{"arch": "poolformer", "model": "image classifier", "dataset": "photos of arthropod specimens (BIOSCAN-5M)", "train_examples": 195000, "image_size": 32, "crop_scale_min": 1, "horizontal_flip": true, "translate": 0.12, "color_jitter": 0.1, "cutout": 0.25, "targets": ["order"], "num_classes": 18, "norm": "layernorm", "norm_position": "pre", "activation": "swiglu", "mlp_ratio": 4, "parallel_block": false, "inner_norm": false, "moe": "top_k", "num_experts": 32, "moe_every": 2, "expert_mlp_ratio": 0.25, "experts_per_token": 2, "shared_expert": false, "patch_size": [2, 2], "depths": [2, 3, 3], "widths": [64, 128, 256], "loss": "cross_entropy", "residual_init": "none", "optimizer": "soap", "beta2": 0.95, "lr": 0.0013, "beta1": 0.95, "shampoo_beta": 0.95, "eps": 1e-08, "precondition_frequency": 50, "max_precond_dim": 512, "one_sided": false, "adamw_lr_other_params": 0.0019, "steps": 9700, "batch_size": 384, "epochs": 19.1, "lr_schedule": "cosine", "final_lr_fraction": 0, "warmup_steps": 190, "weight_decay": 0.5, "adamw_weight_decay_other_params": 0.01}
Rows from block 2 of a small image classifier, named by matrix and row number. Rows with one number belong to one neuron. Each number is 200 + 20 x the weight over its row's rms, rounded and kept within 0 to 999. All counts start at 0.
After each neuron's rows are labels from the 100 images, of 14848, where the neuron reaches its largest size: "top examples" is what is common among them; "colour at peak" is the nearest of a few named colours to the mean colour under the peak. Only what is clearly more common there than usual is listed. The data: photos of arthropod specimens (BIOSCAN-5M).
# gate: MLP gate (model.blocks.2.mlp.gate.weight, 512x128), inputs 0-127
# fc1: MLP up (model.blocks.2.mlp.fc1.weight, 512x128), inputs 0-127
# fc2: MLP down (model.blocks.2.mlp.fc2.weight, 128x512, transposed), outputs 0-127

gate.249,165,170,227,185,165,178,193,191,170,212,156,196,211,199,216,170,212,222,197,183,213,216,216,187,188,183,179,244,184,192,200,201,159,185,231,187,196,175,173,153,182,182,216,221,240,190,177,173,205,187,182,217,208,200,213,200,216,224,177,222,171,208,225,206,223,192,199,191,215,221,186,228,200,205,238,182,207,209,174,218,184,216,187,178,191,210,197,186,189,178,198,205,204,223,163,187,211,206,203,169,180,210,185,211,210,158,204,196,205,201,212,217,180,167,202,211,204,189,187,211,247,227,190,241,205,185,216,179
fc1.249,196,202,194,212,184,154,205,181,186,184,193,205,223,205,204,201,209,192,148,178,186,179,210,168,187,189,213,173,210,141,187,218,177,222,215,188,207,195,162,180,179,188,240,242,203,188,156,176,208,213,202,214,184,200,190,206,212,183,237,220,176,210,230,190,196,179,224,177,196,161,209,193,200,192,212,186,192,169,224,189,167,203,196,201,172,220,171,213,212,225,180,216,207,191,156,197,202,202,197,165,215,189,199,203,202,165,227,216,201,194,199,211,228,177,209,199,211,229,175,198,222,187,214,234,178,194,173,206
fc2.249,199,228,200,194,219,183,193,191,184,197,211,166,242,217,204,201,166,195,195,229,178,206,207,230,185,196,186,238,169,204,184,185,225,190,195,209,185,192,209,226,199,194,192,172,195,190,187,220,190,200,207,185,220,197,221,147,195,184,207,193,209,195,192,200,183,209,197,227,216,219,235,223,204,176,199,214,193,211,203,230,194,190,197,206,191,196,183,185,169,207,248,178,195,227,224,171,222,201,217,259,207,179,208,209,203,224,189,195,201,190,201,209,183,261,217,214,205,164,220,222,258,188,208,164,201,190,164,209
top examples: order Lepidoptera
colour at peak: grey; brown

gate.53,196,227,183,229,207,199,204,192,182,192,202,195,206,206,215,224,197,162,180,201,240,211,212,200,215,178,206,229,169,198,230,191,231,192,189,216,174,180,167,171,226,180,232,181,217,192,198,186,217,210,212,231,197,181,208,223,198,210,169,185,208,221,182,197,214,194,155,212,250,189,219,193,210,200,198,181,172,198,197,181,204,188,181,196,158,209,205,209,217,161,202,189,182,177,214,200,191,207,246,168,204,207,195,240,185,181,223,201,192,194,175,205,204,187,204,162,176,212,244,190,248,199,186,164,221,219,210,210
fc1.53,178,232,193,193,217,180,191,205,206,186,200,245,205,186,182,168,186,200,192,186,196,229,212,200,200,186,167,199,205,175,192,187,190,145,205,256,203,205,212,165,198,173,191,200,224,158,212,178,197,199,185,198,183,203,228,203,210,179,192,220,221,184,230,179,243,181,211,208,195,214,199,202,192,187,189,192,188,203,186,179,183,204,211,211,190,232,193,164,174,201,204,162,197,187,198,184,249,205,161,199,198,194,192,195,198,212,219,193,204,210,208,225,173,220,184,179,177,209,211,242,178,263,211,225,230,191,198,195
fc2.53,221,197,203,169,192,211,172,217,153,227,193,231,201,171,202,212,162,201,189,219,220,244,214,216,212,183,202,217,175,211,190,183,202,149,184,224,182,189,215,213,157,202,215,194,202,208,204,213,205,182,196,222,212,154,198,210,198,219,196,194,176,200,192,216,186,224,159,196,209,196,201,173,180,197,174,214,152,174,172,220,217,195,213,176,224,207,209,240,205,182,188,215,185,178,186,184,197,188,214,214,183,217,215,190,211,169,191,206,238,199,213,190,218,197,212,196,247,241,176,191,176,211,190,214,198,208,222,228
top examples: order Lepidoptera
colour at peak: grey

gate.114,198,162,209,223,189,171,189,232,200,206,177,196,197,219,208,186,197,233,193,176,179,189,208,218,213,172,172,207,198,228,228,224,199,208,193,264,173,179,196,203,229,179,223,245,160,226,218,192,218,179,232,184,209,236,203,204,189,206,184,212,186,195,221,211,210,214,201,198,205,176,206,243,220,202,175,200,162,199,191,190,237,211,203,175,217,212,173,200,200,197,172,200,182,195,201,178,173,176,206,214,241,199,181,203,202,196,180,212,207,226,189,213,164,154,232,198,187,220,202,229,209,206,205,208,220,188,180,199
fc1.114,209,210,211,228,209,213,183,230,241,173,192,190,189,170,181,195,247,237,228,194,222,186,201,203,194,182,223,224,222,184,198,220,201,208,176,245,201,174,198,191,197,162,245,210,192,205,223,183,240,177,214,193,202,220,222,207,188,199,200,216,184,199,220,231,179,233,175,222,177,195,196,226,226,222,183,182,169,224,188,207,214,215,226,183,232,212,165,204,202,197,180,209,181,187,164,154,153,203,203,202,205,198,193,204,203,227,205,183,224,218,216,193,190,206,217,219,190,197,199,211,205,174,206,224,216,175,204,222
fc2.114,203,184,198,201,197,137,254,191,235,223,182,185,222,200,204,181,189,159,234,162,190,225,192,197,222,248,182,227,187,197,204,191,171,180,193,184,190,192,223,199,198,209,215,223,206,170,201,233,167,195,207,168,199,199,185,214,217,200,220,180,198,168,232,197,191,195,208,203,175,217,189,218,201,216,191,209,228,228,216,182,167,203,189,204,218,203,192,187,241,228,195,218,198,197,198,181,254,181,227,181,186,194,196,187,170,237,197,201,211,206,202,217,208,188,201,215,212,178,174,210,205,230,214,178,191,206,182,200
top examples: order Coleoptera
colour at peak: grey

gate.372,213,243,232,201,225,204,199,198,170,209,197,206,172,229,174,167,202,171,206,181,242,179,218,165,188,202,211,222,212,219,171,194,197,214,202,209,187,158,200,184,170,185,173,253,191,181,187,211,203,199,212,190,184,185,205,214,199,196,210,201,221,225,197,187,234,206,198,201,196,196,190,184,157,193,152,199,191,187,196,203,206,203,222,211,165,166,212,181,193,172,194,200,210,218,202,202,205,180,203,194,215,213,199,189,223,210,229,174,231,176,165,203,201,218,217,221,211,202,199,201,189,218,256,237,215,209,231,160
fc1.372,213,162,181,194,189,181,203,186,205,205,192,172,227,195,246,201,214,211,189,221,173,221,198,220,214,193,189,172,185,183,233,213,200,184,170,210,221,176,177,211,216,185,246,172,174,202,233,173,202,172,184,192,187,213,217,203,202,233,188,222,173,194,217,188,162,202,190,207,206,209,214,241,214,191,226,184,195,218,195,193,169,209,185,201,231,231,200,179,189,180,188,221,184,157,184,171,177,207,212,214,199,209,172,213,185,217,184,209,223,226,237,194,200,220,166,184,208,185,179,210,249,187,179,180,208,189,184,228
fc2.372,187,187,238,185,195,217,177,202,168,191,185,238,202,176,200,171,207,191,219,196,219,170,214,203,202,201,189,213,178,218,201,193,218,200,186,180,217,204,205,188,221,189,200,184,164,227,204,186,176,201,203,207,186,192,217,210,162,200,199,175,231,158,243,193,173,193,174,226,220,194,166,225,191,182,174,231,192,183,191,241,194,170,183,191,219,194,216,183,185,183,201,206,187,175,202,203,212,202,227,226,198,203,221,191,222,202,202,177,203,199,175,214,243,230,224,205,197,207,219,198,256,166,197,226,195,235,245,187
top examples: order Lepidoptera
colour at peak: grey

gate.97,220,197,246,197,204,221,234,189,187,203,203,194,230,182,217,215,205,231,211,202,205,244,202,202,176,206,178,230,194,175,202,187,174,235,223,188,171,210,230,175,182,214,225,201,191,198,223,181,218,190,192,207,171,181,185,221,222,218,210,184,200,189,150,177,219,197,202,189,176,215,242,192,203,203,194,205,198,176,169,165,208,229,222,243,220,183,188,165,201,202,219,247,172,224,205,220,214,215,227,190,193,204,198,179,182,213,200,210,213,210,191,187,213,187,191,210,220,200,220,138,216,186,224,185,214,202,199,191
fc1.97,157,166,187,185,208,204,202,183,167,182,207,216,190,182,187,190,218,208,147,212,207,182,159,234,204,236,213,239,195,244,204,234,205,208,217,202,206,196,163,163,219,179,201,216,200,224,220,224,163,227,204,204,152,173,216,205,173,205,198,248,189,196,187,209,184,202,218,229,224,217,179,173,203,208,190,191,207,194,212,215,218,203,181,208,211,205,217,204,212,187,211,193,231,185,211,216,224,198,189,187,229,228,201,201,231,174,189,200,166,203,204,201,214,224,212,188,218,181,209,227,206,216,208,240,207,189,188,208
fc2.97,216,237,231,203,204,212,220,205,191,220,206,202,170,212,204,213,210,188,180,217,233,156,240,200,197,194,178,196,208,168,194,199,234,217,197,215,204,185,254,198,180,225,221,228,188,186,181,211,199,169,179,218,195,213,205,227,196,214,173,180,191,211,192,217,194,212,211,207,202,214,183,212,238,219,203,201,173,188,206,203,213,178,223,169,195,237,209,168,215,206,183,243,146,179,188,236,159,179,195,169,184,179,168,191,210,209,202,180,212,203,198,199,198,189,222,196,180,210,169,167,226,212,180,194,208,225,216,208
top examples: order Lepidoptera
colour at peak: grey

gate.135,190,190,157,231,200,122,185,185,215,184,185,203,185,215,209,196,181,224,218,200,165,209,197,216,200,207,160,242,213,208,190,212,180,216,173,201,193,196,183,143,197,209,216,219,196,213,179,218,186,204,193,206,214,207,199,216,203,228,181,216,203,211,199,227,199,193,169,195,223,178,192,183,172,185,203,194,179,215,187,193,162,191,205,176,164,207,183,196,171,198,194,210,223,198,215,177,229,215,193,197,215,199,202,162,217,159,211,213,189,224,186,202,198,188,185,195,230,215,238,209,222,167,183,218,210,228,173,228
fc1.135,208,217,190,199,206,209,226,190,180,206,193,219,207,183,225,202,199,211,164,190,205,167,198,190,210,186,244,188,210,190,212,188,242,242,139,200,211,185,229,226,207,228,225,200,225,176,207,197,201,182,231,243,235,167,192,199,167,154,192,180,200,164,220,188,207,219,238,187,168,184,198,189,215,208,186,222,186,209,192,248,210,185,216,212,189,220,197,227,232,177,201,200,187,182,208,223,196,223,204,208,191,226,194,213,185,240,194,232,204,208,217,200,221,201,214,212,208,192,182,183,206,216,200,185,216,180,217,194
fc2.135,201,161,208,189,191,214,231,201,208,198,196,195,178,233,191,230,171,184,218,210,220,215,205,165,189,204,163,196,175,214,175,196,191,187,212,199,202,197,213,170,196,204,183,178,194,192,177,180,184,179,222,166,201,229,209,208,226,205,227,188,213,204,220,220,181,134,199,163,202,173,189,193,182,192,180,210,211,188,169,168,204,197,214,191,212,200,223,189,154,222,214,199,172,199,156,163,197,187,178,175,176,204,173,190,219,181,225,197,222,202,225,184,213,204,195,203,197,189,215,240,142,198,199,215,212,177,206,190
top examples: order Coleoptera; family Throscidae
colour at peak: grey; brown

gate.383,213,192,218,190,227,166,181,176,197,245,206,199,208,207,197,158,172,220,213,230,189,198,222,230,199,204,210,233,207,214,180,208,238,178,253,222,188,185,203,204,172,225,224,207,236,192,189,183,200,209,201,186,193,229,151,194,205,190,184,212,218,218,204,199,187,201,186,171,220,181,164,195,183,210,202,214,196,187,193,212,220,226,166,199,198,182,201,216,192,186,203,192,197,204,230,191,182,221,211,199,218,197,214,208,196,193,206,173,156,157,150,180,234,189,202,191,209,221,181,195,204,250,192,227,183,222,204,217
fc1.383,198,172,185,215,179,233,231,197,199,164,182,206,190,203,162,205,212,193,207,202,232,211,205,199,217,188,157,189,173,194,212,189,173,213,175,201,203,183,192,197,231,210,197,201,138,229,207,218,196,185,233,196,207,182,222,219,191,203,225,202,193,191,214,211,236,203,210,229,173,188,219,213,205,216,210,178,185,200,198,183,160,196,225,191,229,216,185,177,186,209,196,196,222,221,199,209,230,186,215,180,201,215,199,173,202,174,190,180,251,254,232,222,160,212,208,220,195,159,201,174,193,167,201,199,214,187,198,191
fc2.383,163,156,232,190,193,173,166,174,172,230,201,194,215,187,219,200,215,190,206,190,167,167,195,236,178,192,197,248,206,219,206,201,230,197,214,211,191,222,213,233,228,207,208,189,189,202,167,199,222,206,180,178,231,200,207,214,222,203,199,209,189,230,221,175,179,198,190,195,222,208,207,215,199,195,197,236,206,202,191,217,185,200,151,211,227,190,229,182,197,224,225,186,182,193,209,204,163,209,182,200,168,218,193,185,200,206,199,188,187,180,148,192,170,204,182,193,210,235,188,207,215,185,150,197,219,215,216,223
top examples: order Lepidoptera
colour at peak: grey