Weights of a small image classifier.
Model: 32-pixel images, arch poolformer, depths [2, 3, 3].
Data: 195000 training examples, 19.1 epochs.
Rows from expert 28 of block 5, named by matrix and row number. Rows with one number belong to one neuron. Each number is 500 + 40 x the weight over its row's rms, rounded and kept within 0 to 999. All counts start at 0. Numbers have three digits each. After the name is the row's rms in percent of the matrix's.
# gate: expert gate (model.blocks.5.mlp.gate, 32x64x256), inputs 64-127
# up: expert up (model.blocks.5.mlp.up, 32x64x256), inputs 64-127
# down: expert down (model.blocks.5.mlp.down, 32x256x64, transposed), outputs 64-127
gate.2 106:530488511489544503483499521533492502463473498459514521541461486577478505509604502502498389546554466515470434529504563400552433558472458464513514478496537471446456568600404522489518501524438474
gate.3 114:487441611480533452443473543484479473519475531493452488502498460500494455466607449527442586420525563469499484503466501474470597500476488482402496510523478514517518483518556551505505528482485596
gate.4 092:483527543476582612442490552487439602505566508471543524467478497452467458518502518504430476492551522497585509479476558425468485548536544507392488484498429466510478525455549486518520508453554372
gate.5 107:535471511525465568510502474482548502430517536486514441477563519571473447600560555496512461534544467447548514449489522522514488524489494534556560464503450473474472486490529514498538543467509558
gate.6 117:552496493459527437495467466457464501479549458513510493516534501527537541524524486515499553501518552550587464508497459587497558528471438475459468529580444550495526533390512494445508510498497470
gate.7 089:527515528533502470502545469546518465439460514507479493517428456509481470479526532441499413541506536536508520418510477512513447562538504534443497495470505461511498623535469479507480440506547544
gate.8 085:447493546509499443473494518500556471477481560468468524519498485507488463486562515498504393536487457497467456632477466528508470562591443515407475441552452549438426439498520541534549427447467540
gate.9 115:444549508487515571545488535547506526547537486505475473589513543508509511532605524469463447530576504513532548486451436499457413469453592510488472455506499481500512453448417528492539494473520467
gate.10 081:504475448484494439498497515595515551480438510474508460458480542498548518541483544507435526456466425484496464482507476410527566573522529524506453519477498573433475535535558516509548512441493574
gate.11 111:512554540489434548488495502468507510510510480510490538524528456444535531472540494493501644538488507462481412476468514540460489502541454532449502477487483474492456540476500486482433515453529410
gate.12 099:559461480554487457531542468492477508523470459496506523495455436510504508583531508475478461554487465514458463440526486555477620491546579521477473512502547528467458539515599399463487438510490509
gate.13 104:507454548544551390544491507579527519475518519407455520537452538509522578483495555547451468460500487510511474463558504392531508406469521561539535457592504539485479551586490549505499487447457565
gate.14 113:444470416465534559503450532502473511476466467467434464577410478504479504513500524493555461526509513536542544579486466493468457500503516515566528455493581492509520520492493523470535522590533542
gate.15 099:486473556490505532469486485526539444530510488515452520557544499550434512541453485516460473529524503504528502491471481554508488460516583513531479517527485561515515507519473446476486507465447404
gate.16 109:514529541504490595526439524463539521436480466506417500517474471491487487522566487483412519553605445525512509444442493498505483555436567525505511408523506541523543514446569530467575510467484562
gate.17 101:490517428543489503544483450512503510455516462469518545513457495532473499479575507488516501457511527548497591486477518533516529476540485522520511521493516589492503503472585478520489528438481492
gate.18 101:517515507501537447483515507505523430517494532508467551530430491621488501464503470528484460484563494462458505511524540474474482605562460430543478494428529508504565470557544503509494495406443485
gate.19 095:509464521509501484482499477574516522486509436439562428515511469554552506606548525492534524444485522507520467554464369510456616466550478500513498541380481470550435526471462444457529501484490501
gate.20 105:480444472450543536497507482495449487594458531562550481526604486493474444534478528467500483452482487463551399485492522496500445479544405473397436541469424538454461504470510524466494485531461411
gate.21 099:509511433480476503495469507417489590429522478520479491537487582523446490560509419530519458478489510547484478493541548524498584503495511474475456483490559476484554498460489447489504409499558413
gate.22 097:422506498466391531501499489515495459510518539454541519491494464524499484446445484463435579521401500528557490555440556485476506489571560465455531469533501500430552455397410474511492467490512492
gate.23 104:518502485532550486449540558529509485509487494479449506528511505483550475510519461468473485428531503509493454549454432424537514436510424466584522520439440540532471553530443574535483417450459573
gate.24 084:485514524430478540508471503483521537490523531456501440561492406509537476585570526571454482481489544492461455484417572528491555560450555514535482493494528499535497570502483498496483502440506499
gate.25 107:583466564526477477407505483519491541471479470467485532470538502546493499489419472472527490475428470476532522578467504432516559540435454507512496503481494463521460488482412465556492511469554456
gate.26 084:465545502510467568507475513423501506525532436487520508538480517391517460434489499490455642480485535446501479513492541498532509455453513475513506518492504437564492451413495462515490482502431501
gate.27 097:433518382440470519512494528477495456495558538530545474497507536530461503537471533502487570587500569456483463551536495529440483511485513573501456519511452494497542517475515496500565497546528479
gate.28 106:497430446491591426479507480528480524465459494516480509526532516475476538515494536502484551515542491498490504529624527530473503571433438542601538476460520530507519517583504475525520476557526519
gate.29 092:488526455489441388465455465534480603481462436478434500533482586541467516466491550540499468552502507476521497509511537484500610574490465534479462490513481492500487495443478469514465565451525508
gate.30 091:543468387537567496534506499515486521530537476497492491540515530489473442499490487509533525483502503567480471505543468446438447502486515492492525489467502522534568528495518480567524554521526419
gate.31 102:491491558500468568521537495486472521565524511438483491507530460411519486513534482456469424472531521479602458496539460599487490495608475452494530556466435531509536463487653517484546533443466436
gate.32 093:500487567493430503516516515504524557448456487497547552491528503523497478444499553474514506502540476489496504502498465496473418550555471472487488483382508603518585476440431488493495514586538562
up.2 104:511484483505521566464501514474501471458442481463514482543429471563468514490590504538469452542589497463464466491487524487607467500509462473476500490495503553509496559596468506468548507470439452
up.3 116:507466597476515426424472559475485446514504523487466463502501493474517486478620494541467573440536556458499483484479503487467589496481495458431495526540481476560504477472549547500511539510471611
up.4 095:500487554487546540481498544516505570524497536500447471454509481482522464500488483507502583550580543464552496446433457509498424514567527494365510478517435413555595438477547389508487532422507416
up.5 109:452516491511559412497508560515460518544484475565512543518448512460525546414463439494500509497447494506423476523491448425495492502503468497462433553497530530530526547521471467507464459534492385
up.6 111:489508520554457548502541544540549463517461569476522495490464494499455476459476509476491446508495447467434549493525536399483467488563572512528520458423546435498482447598465477572512503460503533
up.7 088:449474484487505509507449508466491551559526488503496504485574531471506519505479463555491576451460471466487472578501541495505580414455496468542489516529514534518501379451508547494508562505478480
up.8 088:563497477482508546536539535486485537518503453538520476516482545483507550483448505505504619508484528531576496367478520533520523496450633465558515507476529428539557552507447429473523504571550498
up.9 113:548450468536523454458506470433471517446464492503497506392491453497509461477404501549531531491445489466475451519550555480539564541532412501585529545484510471479482530563591485481469495550507493
up.10 086:482503527496422444460502547555537533458424496497491503512504535529466505492553543525470452424483470503476452443458467389536565594520392492508483482500495587462525513517509544520482501497512499
up.11 107:544540502505468487491485486499527551537483494514495532486522475459526497480525494507528608509462472489499408500436534523450510523532478507436502475465510416464470586474521512495428509468506405
up.12 098:444540510462487571497451540519530486492517498525527505509527511477525499438450474521550506429494546471497535556458524478503413521460389470516506485476466432538542488492414601558501550495527493
up.13 105:512479527544563394503517519598526510482513513395452520537462520532518579497496555561478477452500501532519483487546504393529497407449515557529514481581497523498472549578496533520509490449449572
up.14 113:442455447470570560490454520506470509455474514494445454553443491525477516520481548498527483584510516528566518572465472467491484497514514539545531516503547507506518551470466517519553482585559511
up.15 100:509488396480469438501491500480486510438477482560483425471521509553532549432476527521507496576534519534597545457478492451433456469430511538444529522529516557509528499531385508418502496528506509
up.16 112:489476491502466399473551477571463494568502527495561492487537540523529503475422513525563530461396545457489485583534523516487538451542426453446479622451471498512449498543430444535424486515518445
up.17 103:483509545491508496432516512484501486530505512552512443491534529455511519496449495498502527563488501444477390485500523489490516506447538499491483486530496449516468511524455530477524489581491513
up.18 103:490471479502462534508496467501472562525502444503532434444550517430492508549532529460520521545450531537538472504491444509541523405442555516452519491570466456484419547443449504484481498574553600
up.19 098:527442536518510520471489496568526493495503457426551436509540465545516487605553534515550519466496516484526442561478374512449618495559423495523484526367491444550456522483466441464513496478491533
up.20 103:510524509536469428494509506531520506425501480477457514480432501510458552480471508534534538544498529517483594451463528534495548481484529508667525470560571388543521467539480501536489497433486638
up.21 100:529506579503535557539538502617505379611497515463486490479488452476511515421549573474480532527527484504479501494442475489500417506537502522498555510472454531525419508544519533527561566580487602
up.22 094:450514559440372543508508484524504490458502518469547499509464471519474500464438483424464606521446499526536474552445553507498499511555518497441523484518471497404555466440415503489492492483479481
up.23 104:516494494451445520539455455464485513485504531527520491477484513513455526475492552538506509575485504505509501462559578581471472569512563550417461480543550481455543469481566445467513592530543433
up.24 084:444455514613495487501539515503502449569445458568528546489541543550521483437462492494483542463537547482489506539527478449495478465487480543511475512531463581446484519528559505477506411561457478
up.25 106:415504427506497507558515529472530479527535520515563482535493491491507508504569522519479496517527526496476461456482463522490470458577513453447482506535509557476527526489580527466508483544434526
up.26 095:525517384519505418509539450496489546479452546489535496469501509454505498489504493467523469491477558552468473508480451537573490556483549495565487511510572498486554519445441569490516538562513604
up.27 098:574450522505554465478539517484519571600531505457527503483488519493538535485533488509416373448530459521565509506503482480545524523491520402501537477462492551492495481443519504507550522421460581
up.28 106:522553584523451553494503496442510500525515486476550509486460491548497456436504471481496508488479503519529530480367516462550484441558561451380482496539513465512491473382454517486486533464495466
up.29 087:560533427488431391462445500532495549465442464503469530505493533521490520514498532560552475591497549495558499546511493479483610527476464525470471487475497472502487536443448482534497571489529581
up.30 089:560488420520549435518530510535467503550525486493506536515523493507487459476477462500521551475480544538480461509521429433466437471465499452498526500451504505522560524511527504579525553521539417
up.31 108:529456510493480543540524420478483482551522536500461535514554449432504462530532445461492419450497542454624473429523433579485525524536525447492486532461475571488474434489623467471520500488447434
up.32 090:527492472533486543570519465532528492550491445476461496563510481513555435517434413503534459442443460535484521511454485517524492487462514530540525490609505373485456478549451476503527478427510432
down.2 105:506507617529508522502493478468530548515488465571508470481455458504518559509519472564528528523478466533579481589476545499508561460476481588442488490494513461537482427524521486463537599538427503
down.3 100:455486366546477502499501421526580444490485468473469526473521559476444507519515525522473457526488483566530512537478565546520516517476543500514507427477503466467451570539489480585516481574492514
down.4 092:559479527500533507529479485502509472487491563553481497561525505519538527510577501495529605562526482485441555497489524445507467497435444530453542473489474464521589547490525415503593583493485508
down.5 100:532501537506506447515469524534517548491513517463483511432499480522536458465467490489429480557475500481472403427515470489536545535486549455483545484493492530470447466467536506526437488446448446
down.6 106:506537488505570513533512471532494558529521538546456474508529529506458519465485489584474530544517505549478565479473458489440461449533495465481553554455416437462539501511543555455463469454523520
down.7 104:579511513489477437517555491503485431499434500511501498511481483519492511520517542489537541540413515458466495520514526445487532607510482528550478491513530439501502550495482539543416490475438445
down.8 093:507478387510469505551490467461565528536520546509502467510506508476512496520466483497549410564574543456524548508469446496487512442469417517517507466562454463496520552527408579512510500541494492
down.9 108:522457521567480470468499536498498457471521416538422488520512485591430523441419524481537483463512505498489422422459514495555518492532490524545487532493447528476492489539460548497553526500493528
down.10 086:470522538516397522503521461567519426599475427405414446437454440555500537510586543488429542529454504542489596467538546521496519464484520448463532476564552464488497425592585499463486446486564551
down.11 104:471568605462542601506583516526439557521558489516531569443548521505482534553555530475575439546463495457523572504513466533510525473503456462498471427487549480505418542502579466526468525427545530
down.12 100:449464562455506549542454464508454530533500487454526441444464522494502531477499541481513488505489458522492574488510492545462510577496443522488454427494530471472494513488497545534486476447491589
down.13 106:539532434499539518489530528540531475475518467512504482539513514568533551411490505527437526455466494476499478503575444528470572555432479492417492442510482567560486543562568478502459488588483519
down.14 104:500396493479556569493537487466494517444596584496476489478519482477520547486550460501572414498550505482530536516514480511480430490470532485504412493520445455522466468508500507475530484523491514
down.15 098:476602548523488627442502543517527499417518493439412494465505396486533490506533507539474529534466567412522541447476425473559547477500460550486488485486522409566469528557573495513403505485513491
down.16 105:476526399504411528477460479517518396492514499512463518493571500463498493566464539458451474465500514462405435497459494523550480471520515520566567575521439526476556494437586475546456532559466453
down.17 092:513491575544461597503473563486431523510457441500462534535522492508498450423530505474524589552483446492438491469556486492538447455471509469522470464511484556485549501486451492500527420510532590
down.18 111:510452514500487523560475478493495548443472541479539531542558497450514495533483559475526488499485523462470494517521463467498447515521559485493480524535448526462518488496505566457399478557425629
down.19 107:498473495475523570515485544456511478516470513520455444555550526561536476501513571467554557490506523537539517544553485547480518495429531506500462486457560509527526454537443534506483507508534554
down.20 093:513491469504530468481514479514437485562513545559464497589466451498432515476511464518561481536494445565489488476473499462471520491498456526569485481531545543516558478579423531534487546557493519
down.21 095:479492418488483502536504499450499534492444466441467499610501436455543511509558495488568579477530467511614481525502504451520569453536509527510480520548518491489576482424601519490459463487497461
down.22 090:476599558499483427532587538514492544567509469497516519491514543470497521545588518442423427507511517498468502487537469523510532523504473486460540529553576488416494596480524534469568497489443549
down.23 098:515517445521507484491517548536457523474442506426585450488435492471442471481521520515444577476528485594492465509480502449573569521509511458450414469516535507467464499492465483500520486535542557
down.24 094:533469403458523439554550486529488490561573474506561558497579478517467484543523565495516511477460550502502498509521449554472589449530542498589445522471530475473485423460487514445537507486471506
down.25 102:515559367543552536575458508489529501503447522551489521572464553517526501493446468505502426504451475497499538463501523475540534588493425509570443451495582464484543546491492481530527472518584447
down.26 091:538530546539501523570505467415544536432495571503545511493511562414474485489526528481524514530497555470471474467490423528437510549486506505534533500547521448491578536433407512527521509477554458
down.27 098:541510472510488587518502508492512513549488578560533494503491483524523434506478505485480494493468425495430476462537510512479507471414476460474523564529521561486491497490478503537574540533510573
down.28 101:470493533490537450577548488550489512467481428463505494505456552519480444544525552495475495551464509524516502512497434493457521429536495513522498444465483488541533551471532548455529469485476483
down.29 094:614553455493416520489522478494481456538536476487392558540517562513482479476502506448519499528515461546499576519490499505495585521424541517558466505514475557492509538521496529489573505535538506
down.30 093:528490479549500537526546482398508570538556565536503435579483488452501495478469563461496436527540526540495447511456600513465510503463410440505589514549499576523549454510412494546486533514501498
down.31 093:528451468530466455470467462543515501471439428505491495519416469512518478526493450467572525491527502458455482498532541487548524484473517512526539455511488490500481547402514497547547447557507477
down.32 091:505541484514574466519503518494479528456466485535459504531525527424413489476463486492555467476517587436566419487520448553532472414554460516435551483407468559497514511525544537477566541484495472